{
  "translate": 0.12,
  "encoder_depths": [2, 4, 2],
  "text_encoder_mlp_ratio": 3,
  "text_encoder_drop_path": 0.1,
  "init": "kaiming_normal"
}
Rows from block 3 of the text encoder, named by matrix and row number. Rows with one number belong to one neuron. Each number is 128 + 32 x the weight over its row's rms, rounded and kept within 0 to 255. All counts start at 0. Numbers have three digits each. After the name is the row's rms in percent of the matrix's.
# fc1: MLP up (text_encoder.blocks.3.mlp.fc1.weight, 576x192), inputs 96-143
# fc2: MLP down (text_encoder.blocks.3.mlp.fc2.weight, 192x576, transposed), outputs 96-143
fc1.347 044:136130118121090099092121066138105088190114083169115140184111162067133103123103122190151108192152135188140191113138071083109175109152200060125143
fc1.348 125:108128096128165137073145112107179076177077105112089093130085168079057153126116157103139112170126118133156105130141206100155104128133124116159080
fc1.349 062:058145125070098131121102163157101163126120058088080122161127149106123161168121187134125151063088101118133128146142120137153128132112159110102147
fc1.350 056:097128156172074114119094103098065109094190097171102121141094064151148130155147105164164163165169198102120140102109075116139123142096168177156139
fc1.351 025:148195158141141084155109141113182078078095145091094147142204091092093146154147108172147124161116151141134123123177110150171124112125112138182156
fc1.352 111:124155168123132158099170121110175108173165078090081116112120113089157133198119167084137121170126166167170100151107136166124118135141090076079127
fc1.353 076:134106179121171115128112114093155136155185191132063179132065134119133114150193125134152055100103182151176097151106122154147130156156117120080129
fc1.354 161:160100152172163096147134152119103076123108138204083114152133095156120165118093124186185128219121136150114102164150107127136083149118190081157171
fc1.355 129:076103103151130128152128170136158173146147125152166184163126099150086136126159133100129136079116172142159155143133115168157139209110113082162211
fc1.356 023:076099140113111118073083178145177134152141124116141064144135143106090115135154166108113108147119167119197177166183105094154157168156178158097086
fc1.357 078:170086154121157143127131127136090115119138173223189113122143114173127102132087117111156093154147152118094098161130169164171163134163148121109122
fc1.358 090:177112097100085118125125111117129070124088127169230151156105086120153150085102068152154164160168102183127139094139139145070131174176078090069108
fc1.359 074:124110103133185085119153109126054112161150131168087134112177112122135112124124164180139161092135113113152095140147122126119127135113103156142070
fc1.360 028:160151117113156064143148027146163120144123137103168134085135153187212161174111139154152115143202088113115179084136134164136172091115140134168152
fc1.361 071:163095155108144084104120138111173145122089123111109105113168206150167109114104123149113196110151113126141101127136111161139178169110129152101125
fc1.362 111:153138178143101096117130140113158143106163061157029069120115109156167108118110098146139167153099180179087155124182102088145131093132080108168082
fc1.363 017:147119160071140088065086169103190096150138166140113116110142109163147149095089169145120112128196122172090145127090149104130160140079139072147176
fc1.364 169:137115121097119104178132123160081122147176136172132152142203124129145100142117091131146098124180147182204102151156131144102102166134118120133151
fc1.365 033:120121130128164173148123167132130102154172107157124164156169115157129111090121107062157130176156131088133113152118163110135127132153144106111122
fc1.366 033:111067141109136105068111170122169155184116132123190111149120136133122120152133166164129130140113125164166163133097168125103173144121088116101156
fc1.367 082:181123175155134090085202116114175163129090086115075161105195125101096110123168114109204117130119176164135114077133096109103103089148067166164116
fc1.368 181:142149132110105143135105092144164140132142183149148130122149174112121183133119071115119166105158104116120123121112171171137069185088097058133148
fc1.369 043:174199129133139196155138112172150085124093095190110117154082114128166084097194186141114152141106108149122131131123121108115173212136118132114098
fc1.370 049:081084092119163190124091118138142164101125174137116200115111125096104095179144092117098102159119146106161123115145126076145116123159151121117099
fc1.371 020:063156154093113119076106126195138149125064138051099097157186072138093167133103114079126152122137136144127124164145180168160172150184176077136125
fc1.372 106:136106070114147193158092096129127109097155160053146103152125199163113114128133131100161130104138149182106146086152111101122117156085135114140120
fc1.373 050:120150132144159142128174130162150154088070089146103162112134141141102149155193108129155159126108087161071115059193082144149150162135127148100150
fc1.374 062:131113132140122111097140232126125145164126052137104129170143131079122092180109177161058135124113086158179111097090102087149097095128137136078156
fc1.375 015:097139149147182107083152096140159123145079144165174165157116104114062066150100122133118080158104148123125121196104110147142112173088161108091132
fc1.376 096:171089142100151108101169142127092083165129115200135187094130128134175083137195133099135136151140136137057161131176084142147182124108132089094124
fc1.377 054:076145168122125129162134127121157079105115134107107128181144131091133106130146163176150128050168153124090117150130126097076168064130166091099179
fc1.378 179:127153198164088165097134119135119175097124089080098173122152082110160141144146117126095132085155152141140142158112142000171181116128113106099123
fc1.379 080:148130125117137157084128121160138126139053165178129193165068121142120079092109152144149204161153160074127161085146064160123148130156122061088156
fc1.380 031:115142117190085116111187176157098094096104171145144150151096111138150096130130166123136109137118135176169095140085092166149120141156113090061150
fc1.381 143:080087134074123097168096117067163173143185115210158150094145155127160143118127123175117100116129168125116154076131091119105100141080057078172162
fc1.382 036:151137116072113129076100115150146133139145103112111151151158100145107098136116118191141123123083173168162136139119117103139135110108086135113146
fc1.383 074:127184099128123133160109143123142070140106132099102125141126134084109108107100103110159189120120218122127149145085174153134194144099108090091117
fc1.384 080:116127170106132116097120155136087100104135101150138105238148072136143155138150123148134183127136106096146109176149198079144181173127135080098129
fc1.385 036:107155147134136078126122094103170141094168112101137174174137148133162124116099132153157150112112168124025118091144152084154156121117128106145088
fc1.386 110:125184139136136116148105130090124165162127110127011116082165114166112186172150176169137087176062171109131149083201176111136127141079105079141136
fc1.387 152:082095069149161078128118080135091188139123071181167145144057138116047091163104155142140135081084132156118136125101161144135116211146174126081138
fc1.388 130:157160131157110202114104126147145112168097150140146139139183156079124124108143180110101145114106068149120181082137100154106184148114147164131111
fc1.389 130:198093104111098117113149206165137114107144144134104080161150128090129119139119129082141064153120118130178134169116130110143167151112139104113144
fc1.390 022:137097123084093064094146118130141100172153147104137138082174144090113106111076141150119111131137124174159127155138137187174128119195127159105120
fc1.391 074:143145089162130120104075099128106123089127085111114183147169130113175106120122127145119152098111176161087140143062090110188131151133108081169137
fc1.392 083:134114131183095107122166140092087128158093124086097111148148070077139092080137193125087149150173118146100176162112160109202091134108161062087049
fc1.393 081:145125141135152087187079134146141081130101154111091103170099105111130121089072176150142134117136145122136180094122191130127169130151122111149127
fc1.394 052:169153137171088123107090195115177055135086155129154145115115113138096163139154120107128111106137115175057115092132198110143163147128113134111100
fc1.395 099:099066127098181107137082113134061087104151074161147117162110161066137139131114131175174108126151163174053134097164175077168144089120168087088121
fc1.396 057:133165162123158094135121069126124094134170127182101115140131145176162190152119147157133126152098166141113100153140133072155162139163177045084125
fc1.397 063:121116130154071123123095042106117115186108088080156127112183091093192156110184189138138118146152117200135183123110134059169162111116108130104115
fc1.398 032:093147145082153141142095133095197072110151088172160143149154100124096168098122145130156121120180122143148173122133123082174152102171121105149143
fc1.399 065:134090045148091186153100134151099108073050138159154095153136114124135087121165123149112115158171093103131152105151136128111134160101134134153155
fc1.400 037:097061110129179107081149141096052091092139149102128119180165098122106087150120157206128085155148086100113114199131187121132093172135127100096144
fc1.401 169:071138136105088139155068128175104174088164125118145141166102101112142132080144082154157120116143166200109115159112120162174129142124152090146183
fc1.402 039:161084148182104160165105106113133097132088046144089169162097111066074154148108139130120131124108145182134121078188152098106137168134160116057185
fc1.403 066:115097114088158187067188025154110080163156174085101138100092098137150095177100176131130172167116146135134121134085110141165112098083097161069156
fc1.404 131:081176155138154066159090069145137128175051203210085172150127156114106136180134136115104153119096110144129117116126175132159123075098076112093079
fc1.405 038:145149145181106134166137115163225148175056093118129081164139144097134134089126076141195109120062109121141182108142102168096133068108122140097126
fc1.406 175:150137102095137134082087086153092156111088107129114143123122097133155147096171064191136154143159058109154120122144127141153154181137163085062105
fc1.407 116:139152173069143195128090185117115165108140103091108111166187118110124129098155142099104091168131144141130147141133132187117190106153182088134127
fc1.408 156:128176176169130163099125149185145163083098095144104147168148128099118135151047085144194101083095179105099136107119128129184168180138120126067121
fc1.409 139:117160145121125090133118104158118061134101139179079082125121157122133177195151152179105094151165113115063133191186154100180161140094122122113138
fc1.410 076:132147134114092151124110103107155113112129127149183161128116114118108150076062154163188118181108132176168120126141173141169118102112162122090120
fc1.411 096:123112108083149146083200113165117178161110096156112146139194164180094121121094124123131146189142124090110063154198145191070142171120108082140111
fc1.412 016:100091128118145105091142140147148139149117067112121170139130143128135110152121118139126123136157121140108122124075198111102165150121168126065062
fc1.413 029:094133205108097092159097127119070123115144108082115145117178090143095095144127159105124135159112145166063088083083104148134158091135202136126065
fc1.414 028:140093119118125152135139128159163111112108119104134114144146122128081128087117098133188167132117161128168137074051128115171106128123152098153130
fc1.415 045:143149131148112123136110153093152148182165107065098154100135166076172157148107128143146109118167153112085092151102113117125101126095112106120126
fc1.416 241:123177172132159147098131117116105100114195108057136150156110154114116131172122150084132140141150147177086139155102125177127101155158129149125144
fc1.417 052:153128093132101103148139067108107102128147106154128171112104099108092197159099076113167186200099147101119133152189192183123082062127113117176131
fc1.418 102:105135157100152146095105111162134125118134099132055186087147113111108121120195134122125153133173116130099161151091161186113137133181161136129115
fc1.419 054:095193154161191126111142153101132125197110136136116147097189110095132117164132088233147099153096137106144131135101159086168094080122148089103111
fc1.420 102:180143126135109059047102151125156158054125094151156168114129172169142127140171148145103131120136143146096150108160168135148108138142129104112182
fc1.421 042:117080095121093089118138138134136069141155139097119138144110130126133132136140176074173116178116132157132112140145177118202173147136139105178114
fc1.422 068:162107128117149108122082092132150168145147137174131199109144163125162157131078128129142135118142198164108052116108144112170076194111154115159162
fc1.423 078:095153173088146107155123116107167089151186106140101120191129176092157171177147144105080133155128132181132109138190165119190100117109147133137131
fc1.424 043:076135149157114083156111097165169082091116113077139192128165084196132150139152108184132129149119107148164134166110152124102123140108068081163139
fc1.425 044:109129141125202095174069120104091144105121121112068090121153138087103098152155140136128121081112161117172121109162139133131129154089187159103111
fc1.426 039:135104138086127093101155116173120204143100185111138150157139160125111149130124129177076127165114166133138133104104147115139117166159101104149057
fc1.427 135:155122154142122148076158110120064138096125082104092121184114120102122109149140078163145166135076132171159140154114124152161083170080136134110108
fc1.428 139:135112168125149056099147155122144101179135102128097146129167146100130093154159177135083092165096194171105074181125080143173103098165088162168157
fc1.429 124:124131139097149142091162166114101155148088102102143132125142148079100156152157113129115094096032174106139114106090107176149140168135123140152112
fc1.430 050:081149121136158147151115068137121080103166110168116107154124137166165095145115105124103105082176091158064188139096159105144123154103145068178106
fc1.431 017:160138069069089132104129148180165065165092107111175133193097122140125152140137123125161131119088091124145141090163126115147077143074190132132097
fc1.432 150:141092175161115137099127166102109118165108109116159207153154096136120158161085141170153160178143092108168090118182144161150122158073155100094074
fc1.433 021:093132112155159076147128172173165172107156079146163147144072092051127131100152145103164170111125138143137148130074112093129111217113128087079087
fc1.434 085:113069165089094080105099160143143129137147148168116093148174129108173187122064167140208104135151125169170107090155140111129156104129120100079112
fc1.435 009:137144162163113137161168091133101113158076099138136104134112151158149113170109148106180142111070170133124097143178186146090126118146109127120128
fc1.436 097:122116147160135066162119082147040108101135096164153127149153102125150123159143119113144135150121080117095066101160115127105145164039159108132115
fc1.437 013:185121091134155084154151123123177121098120084156157140143111124176135158061110082160194132154094149115099135081200117130113078069119068158122106
fc1.438 044:160108165098119154066120171113166097094181110139109125151117163102168129133138144129148128184091143165095158160191100146136097111109082099134110
fc1.439 216:165147179173149103088108094181143118128160170157058164151091150178123130161156089153096107144084143165156118064132128162175058098129146057125090
fc1.440 120:172101095132112145137173116117101111183182080154075193107151099130125090149116093170136107180123146135114093095083188195140118115141149093116097
fc1.441 043:195079105094089173103123134125147121141126107163104171135150171145161159126116128180139057135060126220148127122139149167143157146103095108131126
fc1.442 228:078123159121156168124063122140153123112097134118176175148140161089121118174084175146117160123187190095124113107139183095152120129136120092068176
fc1.443 167:128104121090219119102171091107107179078096120129115142117118142114059154122126162151107078141118129144121162073152140165136118169185082161173086
fc1.444 094:158146136179127101128163141077100123146148114217121146107139148128063125185146118145106106097107135151095147123100130113190179124176104108103179
fc1.445 033:116052136144109143115105165130108152117104160125127134138145092091122134158134171126082177123118152124072116169164139047098154163140158109118118
fc1.446 044:106105182144116125064103155232143152059122060150082077102149186119160089166149176147172178100132143120131130095112138126192110149147052090107106
fc1.447 042:068117129120117058172137154106148117118088102139148151163177082119074089118061212177114155196127126196154141154080127088165135136111154086099125
fc1.448 181:088082097091107116123136103152130096124121104129123101119168115049089113091132112136128115022140209163156199142112105123154144132088126080065094
fc1.449 112:148140104141155173110145150065141166151134086137137157143150071138191156096104126117125109085130110158126153144093179078128109194102138135135210
fc1.450 147:133111124153142119080116142109121128132172179105103166129121154087089170124098093125081136173105151193169141157115164104092137133093130086114088
fc1.451 189:145149173117143125162054146144152080142086153180120085099178204082130147116142135237115114154151167093145141124103160096183066152131118097116117
fc1.452 110:148156114135144102118168104119098140127094142174089155188165184123152119180105096112109167183109126119155167047070149081155108144139182146082109
fc1.453 060:139109111100139110103183216153157115161085149108113174084156151132137178072118180132089090107167080174151102112122121095108131145085135056140110
fc1.454 136:113151157102160125150127089159112110062113169160109184132114217127157153113159123132145112172152224164089124040137139085115160056034157117120123
fc1.455 046:098113115149137077079171144117150159148089117107168125130142168151093160174183154137145107148123158155120133136156135177074066155113134157064156
fc1.456 015:145145080113080186069161143062194135105119094180036119118084116167135073175140078191145134131067142141088178120156165122109198125092165130118158
fc1.457 122:113092178103105122154143131148087126160150141137140132155111121122164085103130124116146165087146154141171180160133095101142137113144155130119157
fc1.458 015:143156133096145099200158070078179139121073143121118160019111130147130117117167107139150129180116143173091112125171121160121117154146099150146147
fc1.459 090:160166155152121155128106077115074143123121113125090151169192129128129123138115044149110143123150157171169142139107168126087161093120099160139101
fc1.460 023:208119087149160127126115163097118125150113078154122137093055124142132135108109111146138149087166112102148158108096118187168159127130106100174158
fc1.461 082:091084176078071098125142183087142138153149112096123084166115160117128078159086138137177123048122164129166158130145134123118187145143127124135101
fc1.462 070:220115116128104037093213156102136102187109133110199170158124148055140186131135163122123119096129145117139186169119072115167143118093110089105145
fc1.463 102:090116126154162130100081117122091079091098117121128171134175138165128104161092111126094128123134136188158191136159120171120103097103134148095135
fc1.464 073:099166155075184173131132131147139158097192099102104136169095105110139094122133148094105154152132116140048155187090107181101093149132193130148114
fc1.465 086:106069143083136135153101104077119093126124052143091180159116121075123047150151139182117121106112139193142215147116193142217137095155165043133135
fc1.466 017:134137133089171118114115160083129057153135158143145138122097099186104161129132093138130114101118175145136148151117089135144125153121132123141165
fc1.467 028:119111120127133096148153125186142076137136103153047128164133175165095169128128182131152123097130096105104148153088117101195080150085153124086101
fc1.468 032:110151162063145146107125147132108145117059101061146188071103105165104133152187134112138042131113124173086124180131129117128143098129143120110148
fc1.469 088:088095149101169168119103099120111109159102133103130121159128139093155126087102134100188208077126103139101096068161198170116120139092151131128138
fc1.470 140:194139140176149120106192118109066153155094075136109149139150105101107073149098153148117144102122121147165105128146128134187140158190088124136115
fc2.347 054:108092092139186131151113140143169086093120143162105154128170175136153116135093114115171101094110178165096131103179103147080049124112098059163126
fc2.348 133:121172149113119146182096130124164120119151150190132103084148132135105157066121081137120116103164075119114218188120123130159172114069109143170115
fc2.349 060:161106077133181151153101212100149088116117172142151081138138153061098131110095115176142167070092179189175162098136133108126127121128170107131133
fc2.350 060:082116077154145122128111135138121134130089145107126102154149163135096100128094188133084084146132088135203106114133100137138197147125138069038131
fc2.351 024:066131089179126182090138138172068210157110138163106133135112162105164151120134131125113077146094134104128175125169116121123122174112124111083085
fc2.352 122:104147102114159086174087166090092168102158112124118154098143139122137162117149156180128091156104139133069143097166127133107122141168163136128175
fc2.353 079:110119151137136202083119193077166106171115158135135158114129144134103087113131181169116043130094101121123123156158128132161101097099172160117087
fc2.354 167:121110099141111077126111191110098110097158082146141063167157141119163152134100228108095154153091103073140098123104161137123107106155093147171096
fc2.355 150:185120099134103087139188087108117162134065125141152167195183125124172045075073093149096169123117069112152093146125174111116117091214189132142128
fc2.356 025:118142180132083100096112072147163128160095099151128100123109123082171115121102132087052156135110151108113151129161161108143089201118120105086149
fc2.357 079:167077105079171097086079090100113135139151124182127147142108102100136078116162122126164162132096137173131143155161133158093220175151076072099091
fc2.358 090:150125132079117140104079164112088121164096171148105077186101138159109118064131169160142153112105113043097112125106174138120150116144147120157120
fc2.359 070:141127111197110183192131131096131252084133143124147114162172123101147152088118145161116120146173174113067118135102171147124093111124137093114117
fc2.360 032:168129163149133173107141113110147149147105099114113112141096159074140067101138135166112118118101131174157200141171154100074104144175127128076083
fc2.361 073:104217163093044131167136052132064095137160164162107137156201123123097103100131139119084093162143110106116112101166148072199119128097150123156159
fc2.362 106:101164162154171151097155132114151107126181105159153143130144120119151135128129132117193094164153101130125157134169139076172006156159164133122166
fc2.363 021:104131130148076170143097113125111106178122111093147189140104108097134125104074121123122124168117172129116180158180114095123146125125149099127136
fc2.364 149:164084093112114115131142139151084136092099121118150133136105084139185105097124121109124117180141135121144131153125128081186173092116145141135132
fc2.365 035:075096150143106105110069141120107162177118173170155138135093181154146146106118141138116169120149105100177184101165120093157138119120055142076134
fc2.366 036:132154094139114120163168102161088089151094102128060179170135163159099140077133086124157132128148139144083119130177141129086048165143141146119103
fc2.367 085:104143134098086077097120119134127134148167100091138150163156106087042123138130151106099106135083163144111160099130121109191173066129190060128070
fc2.368 179:131160029110152065116139172134150085077119123051122070116168142136129113117193102103112157108155117177101124113082130157169094105159105080139137
fc2.369 041:094152108174085155143119167121068110158120108194143116105129154134058192092068134154072155132154146170163114176169139099178143108106122082114139
fc2.370 054:142102091139116094115152123157106117104058161113174065119125080114152117151151124203108111112164167192153115117126128107103130175122127108112154
fc2.371 027:132167087166142130106168082130094101127114120159098182192093177079175161102120079087140144164115170097110136110156093081078083129101087117089125
fc2.372 115:114126141122111114129212142099134138164102138194172150113132174125129169102110097151114164119098115118141092081092154183152136128121072089173126
fc2.373 048:106140153125112109152128111162135071151068130142177133153176111163138099139082111129182148165126154131099158182178135093124131168087204125112106
fc2.374 058:098112069177167161132118111110127143172106137116103135176174109148129107105144147118099100146128170170074226147116138175095125136176139102109144
fc2.375 021:091143134167126136177138174111090131103151147125116137185113134084178118144120139115133108097097139146121192096231156079134097143169134104075105
fc2.376 104:141084139164131128121073087127100159151140167143109104222097125128104166097110154117161161154147137136130098128116087127121095203113130096153187
fc2.377 055:170119085141112113123099105099109124143117113112151167180171161151167095134161108145077091169092153142079114119159097128163142124127162108164113
fc2.378 178:146084140101091079153142160107142101155167116163120122142116162060140081099109114121126065098156140174136121145085146206157148112102117137098102
fc2.379 084:114138144126087067162097119148084119150139142111120138117144117138146120099130086125117087167144128138138162091082100159069197122122102089126100
fc2.380 032:100165151166140152106083156148125118168103050208109196184173148115110172122117132144141148067146135157144154150138192129181076106169092164122095
fc2.381 132:162146092146160106125108163121142145118129130084125165138120178092111129114169149063118110170115108129125177122098163107169091105108108124072214
fc2.382 034:084114134147126142135127085182127134162138160127110120159133114082117122145086141113148081099160096161112143135196097053209111121082163125085096
fc2.383 066:093081119079163085105106159094138139151135153157086100066127117133145124160117155132153084137102179111186126116149213150135143127138160122141064
fc2.384 086:080167091131185172170112102144126185100144155163119144112116150110089086134186132113165141166080121166110145118126135119079061171140109173135117
fc2.385 042:092132144131138195136086074103131109185113172136142123173208177143145110112145158127173081095111085170151116078185197075132140162130082116056113
fc2.386 105:070104117079130110115121087108077115097076108103107092172125211053157094169148192169160162075140060165168142147126159158095134116148138124138133
fc2.387 139:149132163174073165177146164071113153088101095149085108158185125102118102101130170146166140083109093076086120147140171134129093145177109079142087
fc2.388 136:185087062100110159162139078152128132104095169080138116201111179176145115128136139159125116128129150136107108157109177116065092103158145125147183
fc2.389 127:152137136154136152119147090147068124121130098125127112104111125140118128179076150133122148185113145091166110043098150151170174081104147093156142
fc2.390 027:098140153174071171102098152170096129153117148138104141172120150108099097049098101182169153086127187118157176139132153111129058132099141076162134
fc2.391 078:134063110132106113107168116160130136131151188113154122141135138091105090119138087139189127170068121097093117089144105174154121204150190144119110
fc2.392 094:108129158158187150126087098097155124129097177188112151119103130150143135152149145154161129121163144129119109117140110154113132113149110113089141
fc2.393 079:121127094162120168143125114138141080101170147083121142160141091128102120135141130178112149148117143143146139140158065114140124210133110146112141
fc2.394 054:087111154150144141142131104188041105111092127131106127136134114104067167105129136133146147092193183153075143102137144147116102133141181136134097
fc2.395 123:051189171122125092094116098117125175136097182118040128114177123126098146113177123091058145058109159066171156105157119127176093106132082091151134
fc2.396 064:114105166147164138067126159151173132124183149111095124093121171166094165080063178117093067146114077162122117152124117122137130123112102103073100
fc2.397 061:140142148122073154126134093123118082121117157152134188145149143084158066147088133117127162155139167102085118151136134084144131080115170119181092
fc2.398 035:141210134143100092123092095114090139151079152133098116098126168072109142141156130120140117131156195101122119122102139180066056120098096094083112
fc2.399 069:135122164091130116119161108079132126122135142095055148123137138078129141210141149179131116134084134205121130203149116058152133146121141109141105
fc2.400 042:102214148171138102079125156106096104150162116195169067200121170117141199147153045117118152136083189136100115112124084105160165118139150072062138
fc2.401 167:157129132147141141122167107185113154121105129107057126113151111125168109078122048197152089169075100131118135179166153136157119178183066163114068
fc2.402 045:108137132087140189138099115101140180095120159141118126197154156077128126114069113110153094119113096087077147147118079157100140097120064141174176
fc2.403 056:100193153152083164142116155162147107138129124098120171115173149149141111147111162198122105095119147147144124140111160155165115151154100064149135
fc2.404 131:147112101157131139190181187125130096092210131113158130131116134092162158089127130087098160094142108141111225096098088129113090087133131150170144
fc2.405 039:084117140120134165104111127113083105108096164079162102111165133121080147155181117131158120166140078174091076142140096127194093165090137174109119
fc2.406 165:079117129182172101102089088133110156138124117148198092123147074098169112161078178056090090144193139122075136135151123202146160167123106123127162
fc2.407 117:134139123044166110126132133178125134141109174130099093096125152088095084152144100124101170152142093060119134158214187083086117139130126113166060
fc2.408 159:203141147150075121149148147124105169152142113115099087160098126101096126067157131097094155088158109151157140156091108085191140157163137149102108
fc2.409 140:139135061163143095110076135096135153110124116093121148149170171090094204135111098148144111131136132179170132115046146130129091133152062110154177
fc2.410 070:070172111077177105150092146146121101181105185073118182132179151060150113145158151144098135130133074135080128140153127135093204190148149099136084
fc2.411 088:158167154138128160137182140161175130095170149178131093161122118106104126079086099025114150081098158141140144094133146099084111174154186149137093
fc2.412 022:115210119175125151149150121148106124132136143117143149195159141124101137171141076146210137110116177121090161116227159087115103164135146105091105
fc2.413 032:100166106189130104144060108161103130175122183094145095170135173121096137126073129148130151106153130125140191131131185100101124172069148135119128
fc2.414 024:104160115133134144111120166140104145118120165111114143126135165064113150107116088084123162120120155127070196146179153088176109130115136092107132
fc2.415 050:108083183171126156107149140172128138065170111149111125114119145166092107105114099140128105087092113092141166134156128134158151111098106074170136
fc2.416 216:104191120089085119164130173170075133071173104080107134107107186072112132137103148172140134183156117144140133138136109165121099131131141179116172
fc2.417 055:099137123114063122123144123089105106156130128109108071161088107164100108090083128121208159096137145135114152124133148155109092164058141137123165
fc2.418 101:108098127148116150146155125120126072155096143163142166119067137092150142175121134124118043160112183136109092048129142076203127145148146068122113
fc2.419 048:136160118113111134107115121153084172102125138192124154091139140093159126163156139112109122195134137141144147082124136124078088076084166130116125
fc2.420 103:099099137165151151105081102126118149084066071168137114139131132180148153119122140124074145107123186146113097059095093162170146103136103148092121
fc2.421 046:104121092094094085066109126125080106169141091139124169206150125131098166204105074148126131090123127125120153144136107145045114076099122121072114
fc2.422 077:121183106091090170120048109123072210120100140149139117165099123144123142147167086142152154153095165118063104142130112147063137120155137089114060
fc2.423 081:107158124087169180152106090151161179058084103166110145123162123124132139109198118163069091143081106142143105088115144170143128118193064152156157
fc2.424 047:094185111110129106119169097134128122129202124154131131221112125125152152131123124133146093135089180060131142148142138174114120147059129095115119
fc2.425 050:102154183179062167164124107155135142142161146131135127140102089110137060115154137137089118083106120128176111141171155119089158167111204152107146
fc2.426 041:156162098163146116119138126096140120100132121150108132131166129143091090120116131120099164177134140126096147156141134081155126114128153076102117
fc2.427 148:128151194153153172083045170099130129183126113127096154126141091122124146145132184165086102113140107118170124125119182158197131104125147126050141
fc2.428 133:052116069110184188190138127116104156067161150185073107188187151068160141099179114159152075144134105107129127128130089166119120198077116134165135
fc2.429 125:096106161152083098136143144121124110173141147146160088101126084210140148162119166138160191117168088124107096173124087144155141134173149117201133
fc2.430 044:137170106171095143115172133124089159182138159147156076054131126157083114103105142103159077084118170097173157056158190120126148108091139114115141
fc2.431 021:113156150177165113151163133077079094155089176153095154186100187151133121123140120113142118155132154118106127132159133165163142176155130117055142
fc2.432 160:174077112139141130114118120141125134121109123174149156116086073112110135154200176131117160161135140104140133099131114085141098147129126109146120
fc2.433 023:094181131169092188171126157105104125158080123127110135193216103152118077137137150116111140141147134098110160130136157161184109093119136128168157
fc2.434 084:098130129111138156122129145112122137115125101057137098172055126135152078140140128166079092141166164126154128137110099172084180098109185170146153
fc2.435 017:100162119186107133128109119095076130135109148121120128189140178100105132137110092119175135131144178146109158117196124109105124172126163089075081
fc2.436 106:080168213094078131151116097086168122095109106085147089110134112114124151119124110112104149175107145108150094112106129102160158174078117163142182
fc2.437 018:095171109151107151100100171104094129138118153132132188170150142081102146118137120129111111133113147162108134131194125139141130152075189099121116
fc2.438 044:146135139101195128112149127132109207164084129109127098165146171135118149154108123117182156128098109123154147084153136123153167087083123137082153
fc2.439 198:114175105158114117103186101080164180117130229142127128111048089169108088157146100080117144076050113102100156130091185134145126123147119129109128
fc2.440 117:142110121105118148108035149146148131180127114158130119161107071156126185137113109136150117115106145171208131106126115116125117169170147150107131
fc2.441 040:145186161181140088160124105109139115111159144124150115127144162101168136108165138169132120113100135157127152061157085065120116111154178175144142
fc2.442 223:135154168139156098111096152175154178097147098130148115138217097141132098140130147162107125156160128128144111087083130129147098147119106129082196
fc2.443 146:132122158129166155114135125150077105105148132140159171088101114066114096183147119115116103162162148163135123148157149154149139162075136038166105
fc2.444 095:086124060121161135132128182139129113133157116075166119193104111115203130115186135127116096119106103130104120128199112164121163159125112154131066
fc2.445 035:111146130157138080153145095070117122126155165110153171151167128137186101124089116172142160168070103123098104106153136081147109166126128145108061
fc2.446 047:115116122142127173136132104161071133215125143138140174120079071094122069120105094153126119103072089112138139197144130078122091133108113110080078
fc2.447 043:046138090156103169111090157127066122147174134150059056142113122117152133069143185161132113119122112120121152134148159204145145098098142137124077
fc2.448 183:110202160075122141161128125104094209091023135124162154188200074133142087100070157110159121128132117134151111117133139153097149122135123124151169
fc2.449 116:147152104104162102117144174126092094169123145141103117133180115100122142090130162113068161142130120104108104085119075153107123121115128111097147
fc2.450 151:087127129137160127122111197136113139077196143130107137075133146107151122166136134118078111109123139165166093219103174114163137128147078156126092
fc2.451 174:139146115136116153114145161109129131120100154156144149089112157089152151165122138101113109109135105123100128167120164178179135152064104172105108
fc2.452 098:089144146089119151139135108142125124118122162092095117118206148130156125107111168153146067138173091133113175120076144131140165097191091149118109
fc2.453 057:092057144093162143122095080155063082124123156146113077133084148121128093144136111106116160158124175162107115120115161100176141158164166182174152
fc2.454 140:112160168158114112146124099138163095100142134145129163180179087147158163101176130168108176188124108099130054167139119158174175103163151136207204
fc2.455 047:112097141145091145126064165115081168153121116134193162176106092113152084152055070148193154126117154166133154114164096149187089157159123143028174
fc2.456 018:116145118157119117086063136147122107176088169113088149183148142106109115204120137091173140160155174148123147128194145093161138151095134104082090
fc2.457 116:172060075144119115109147160104072111161065139132150113154166082103161143152180065123187111092108086135096159091132170109102124144072089085146098
fc2.458 020:099151138164098148105085147154046122142085174173150125164110142105130070148143119127124170125147138158113161084158173129106109155106144110119151
fc2.459 085:109095121197150136124092104098087111168144154116136125146136145086147142083119181059136112097149139190146150127091120124125103173114104051124083
fc2.460 023:123203077166132128105137164159143128138096100097122170181110135113110106065083133152156139162130151173088155097142166079044114194129194082119129
fc2.461 081:065148116111107151092108069146123149156124139109144110190170079113095169070138123169119097175174151143096127131188176099143123190100078132121167
fc2.462 055:110097086155106116120151040141159101088166126127175107135066110087086116122163135118131182133099090170074107128163116134133104171119124107078133
fc2.463 110:096104103097159090109132167147157166157142152126144057152113152136161165123103167159114130069140138089166132204170120190103156100170121091141101
fc2.464 077:098106102118127135091167163142120112166127121072124078135128153127111162093098130150089126116125117169099131131131118102170106150127116095074117
fc2.465 101:078149178117114150090119101150132102116032208122146168137139109147133113121113127183151084125122141131125064101108137163101111128156121103154122
fc2.466 020:139160098190085165112125116135066119142102146150110147177111193082123093158102136130104146124145138125121206143204126143141144161094169097081083
fc2.467 028:110154133154069177090120146161126136091165148119113159117208121117098168075071139095126112145162143113137089141126158101134096134134086094125130
fc2.468 037:111195135177087173082107138093096097115165103171153125202079139137108045162123089127154132165120145090144078175194188145082080146084173143095160
fc2.469 081:130136128123152102098085091128146104110095153139144156124150160137186125099110140105095062110159093119110095123154225117164135149131069087128140
fc2.470 138:126129141155117114140135128044101188054190112149109132089123127114147175094130022147119097133122169127066158102146142162136143178161117110124131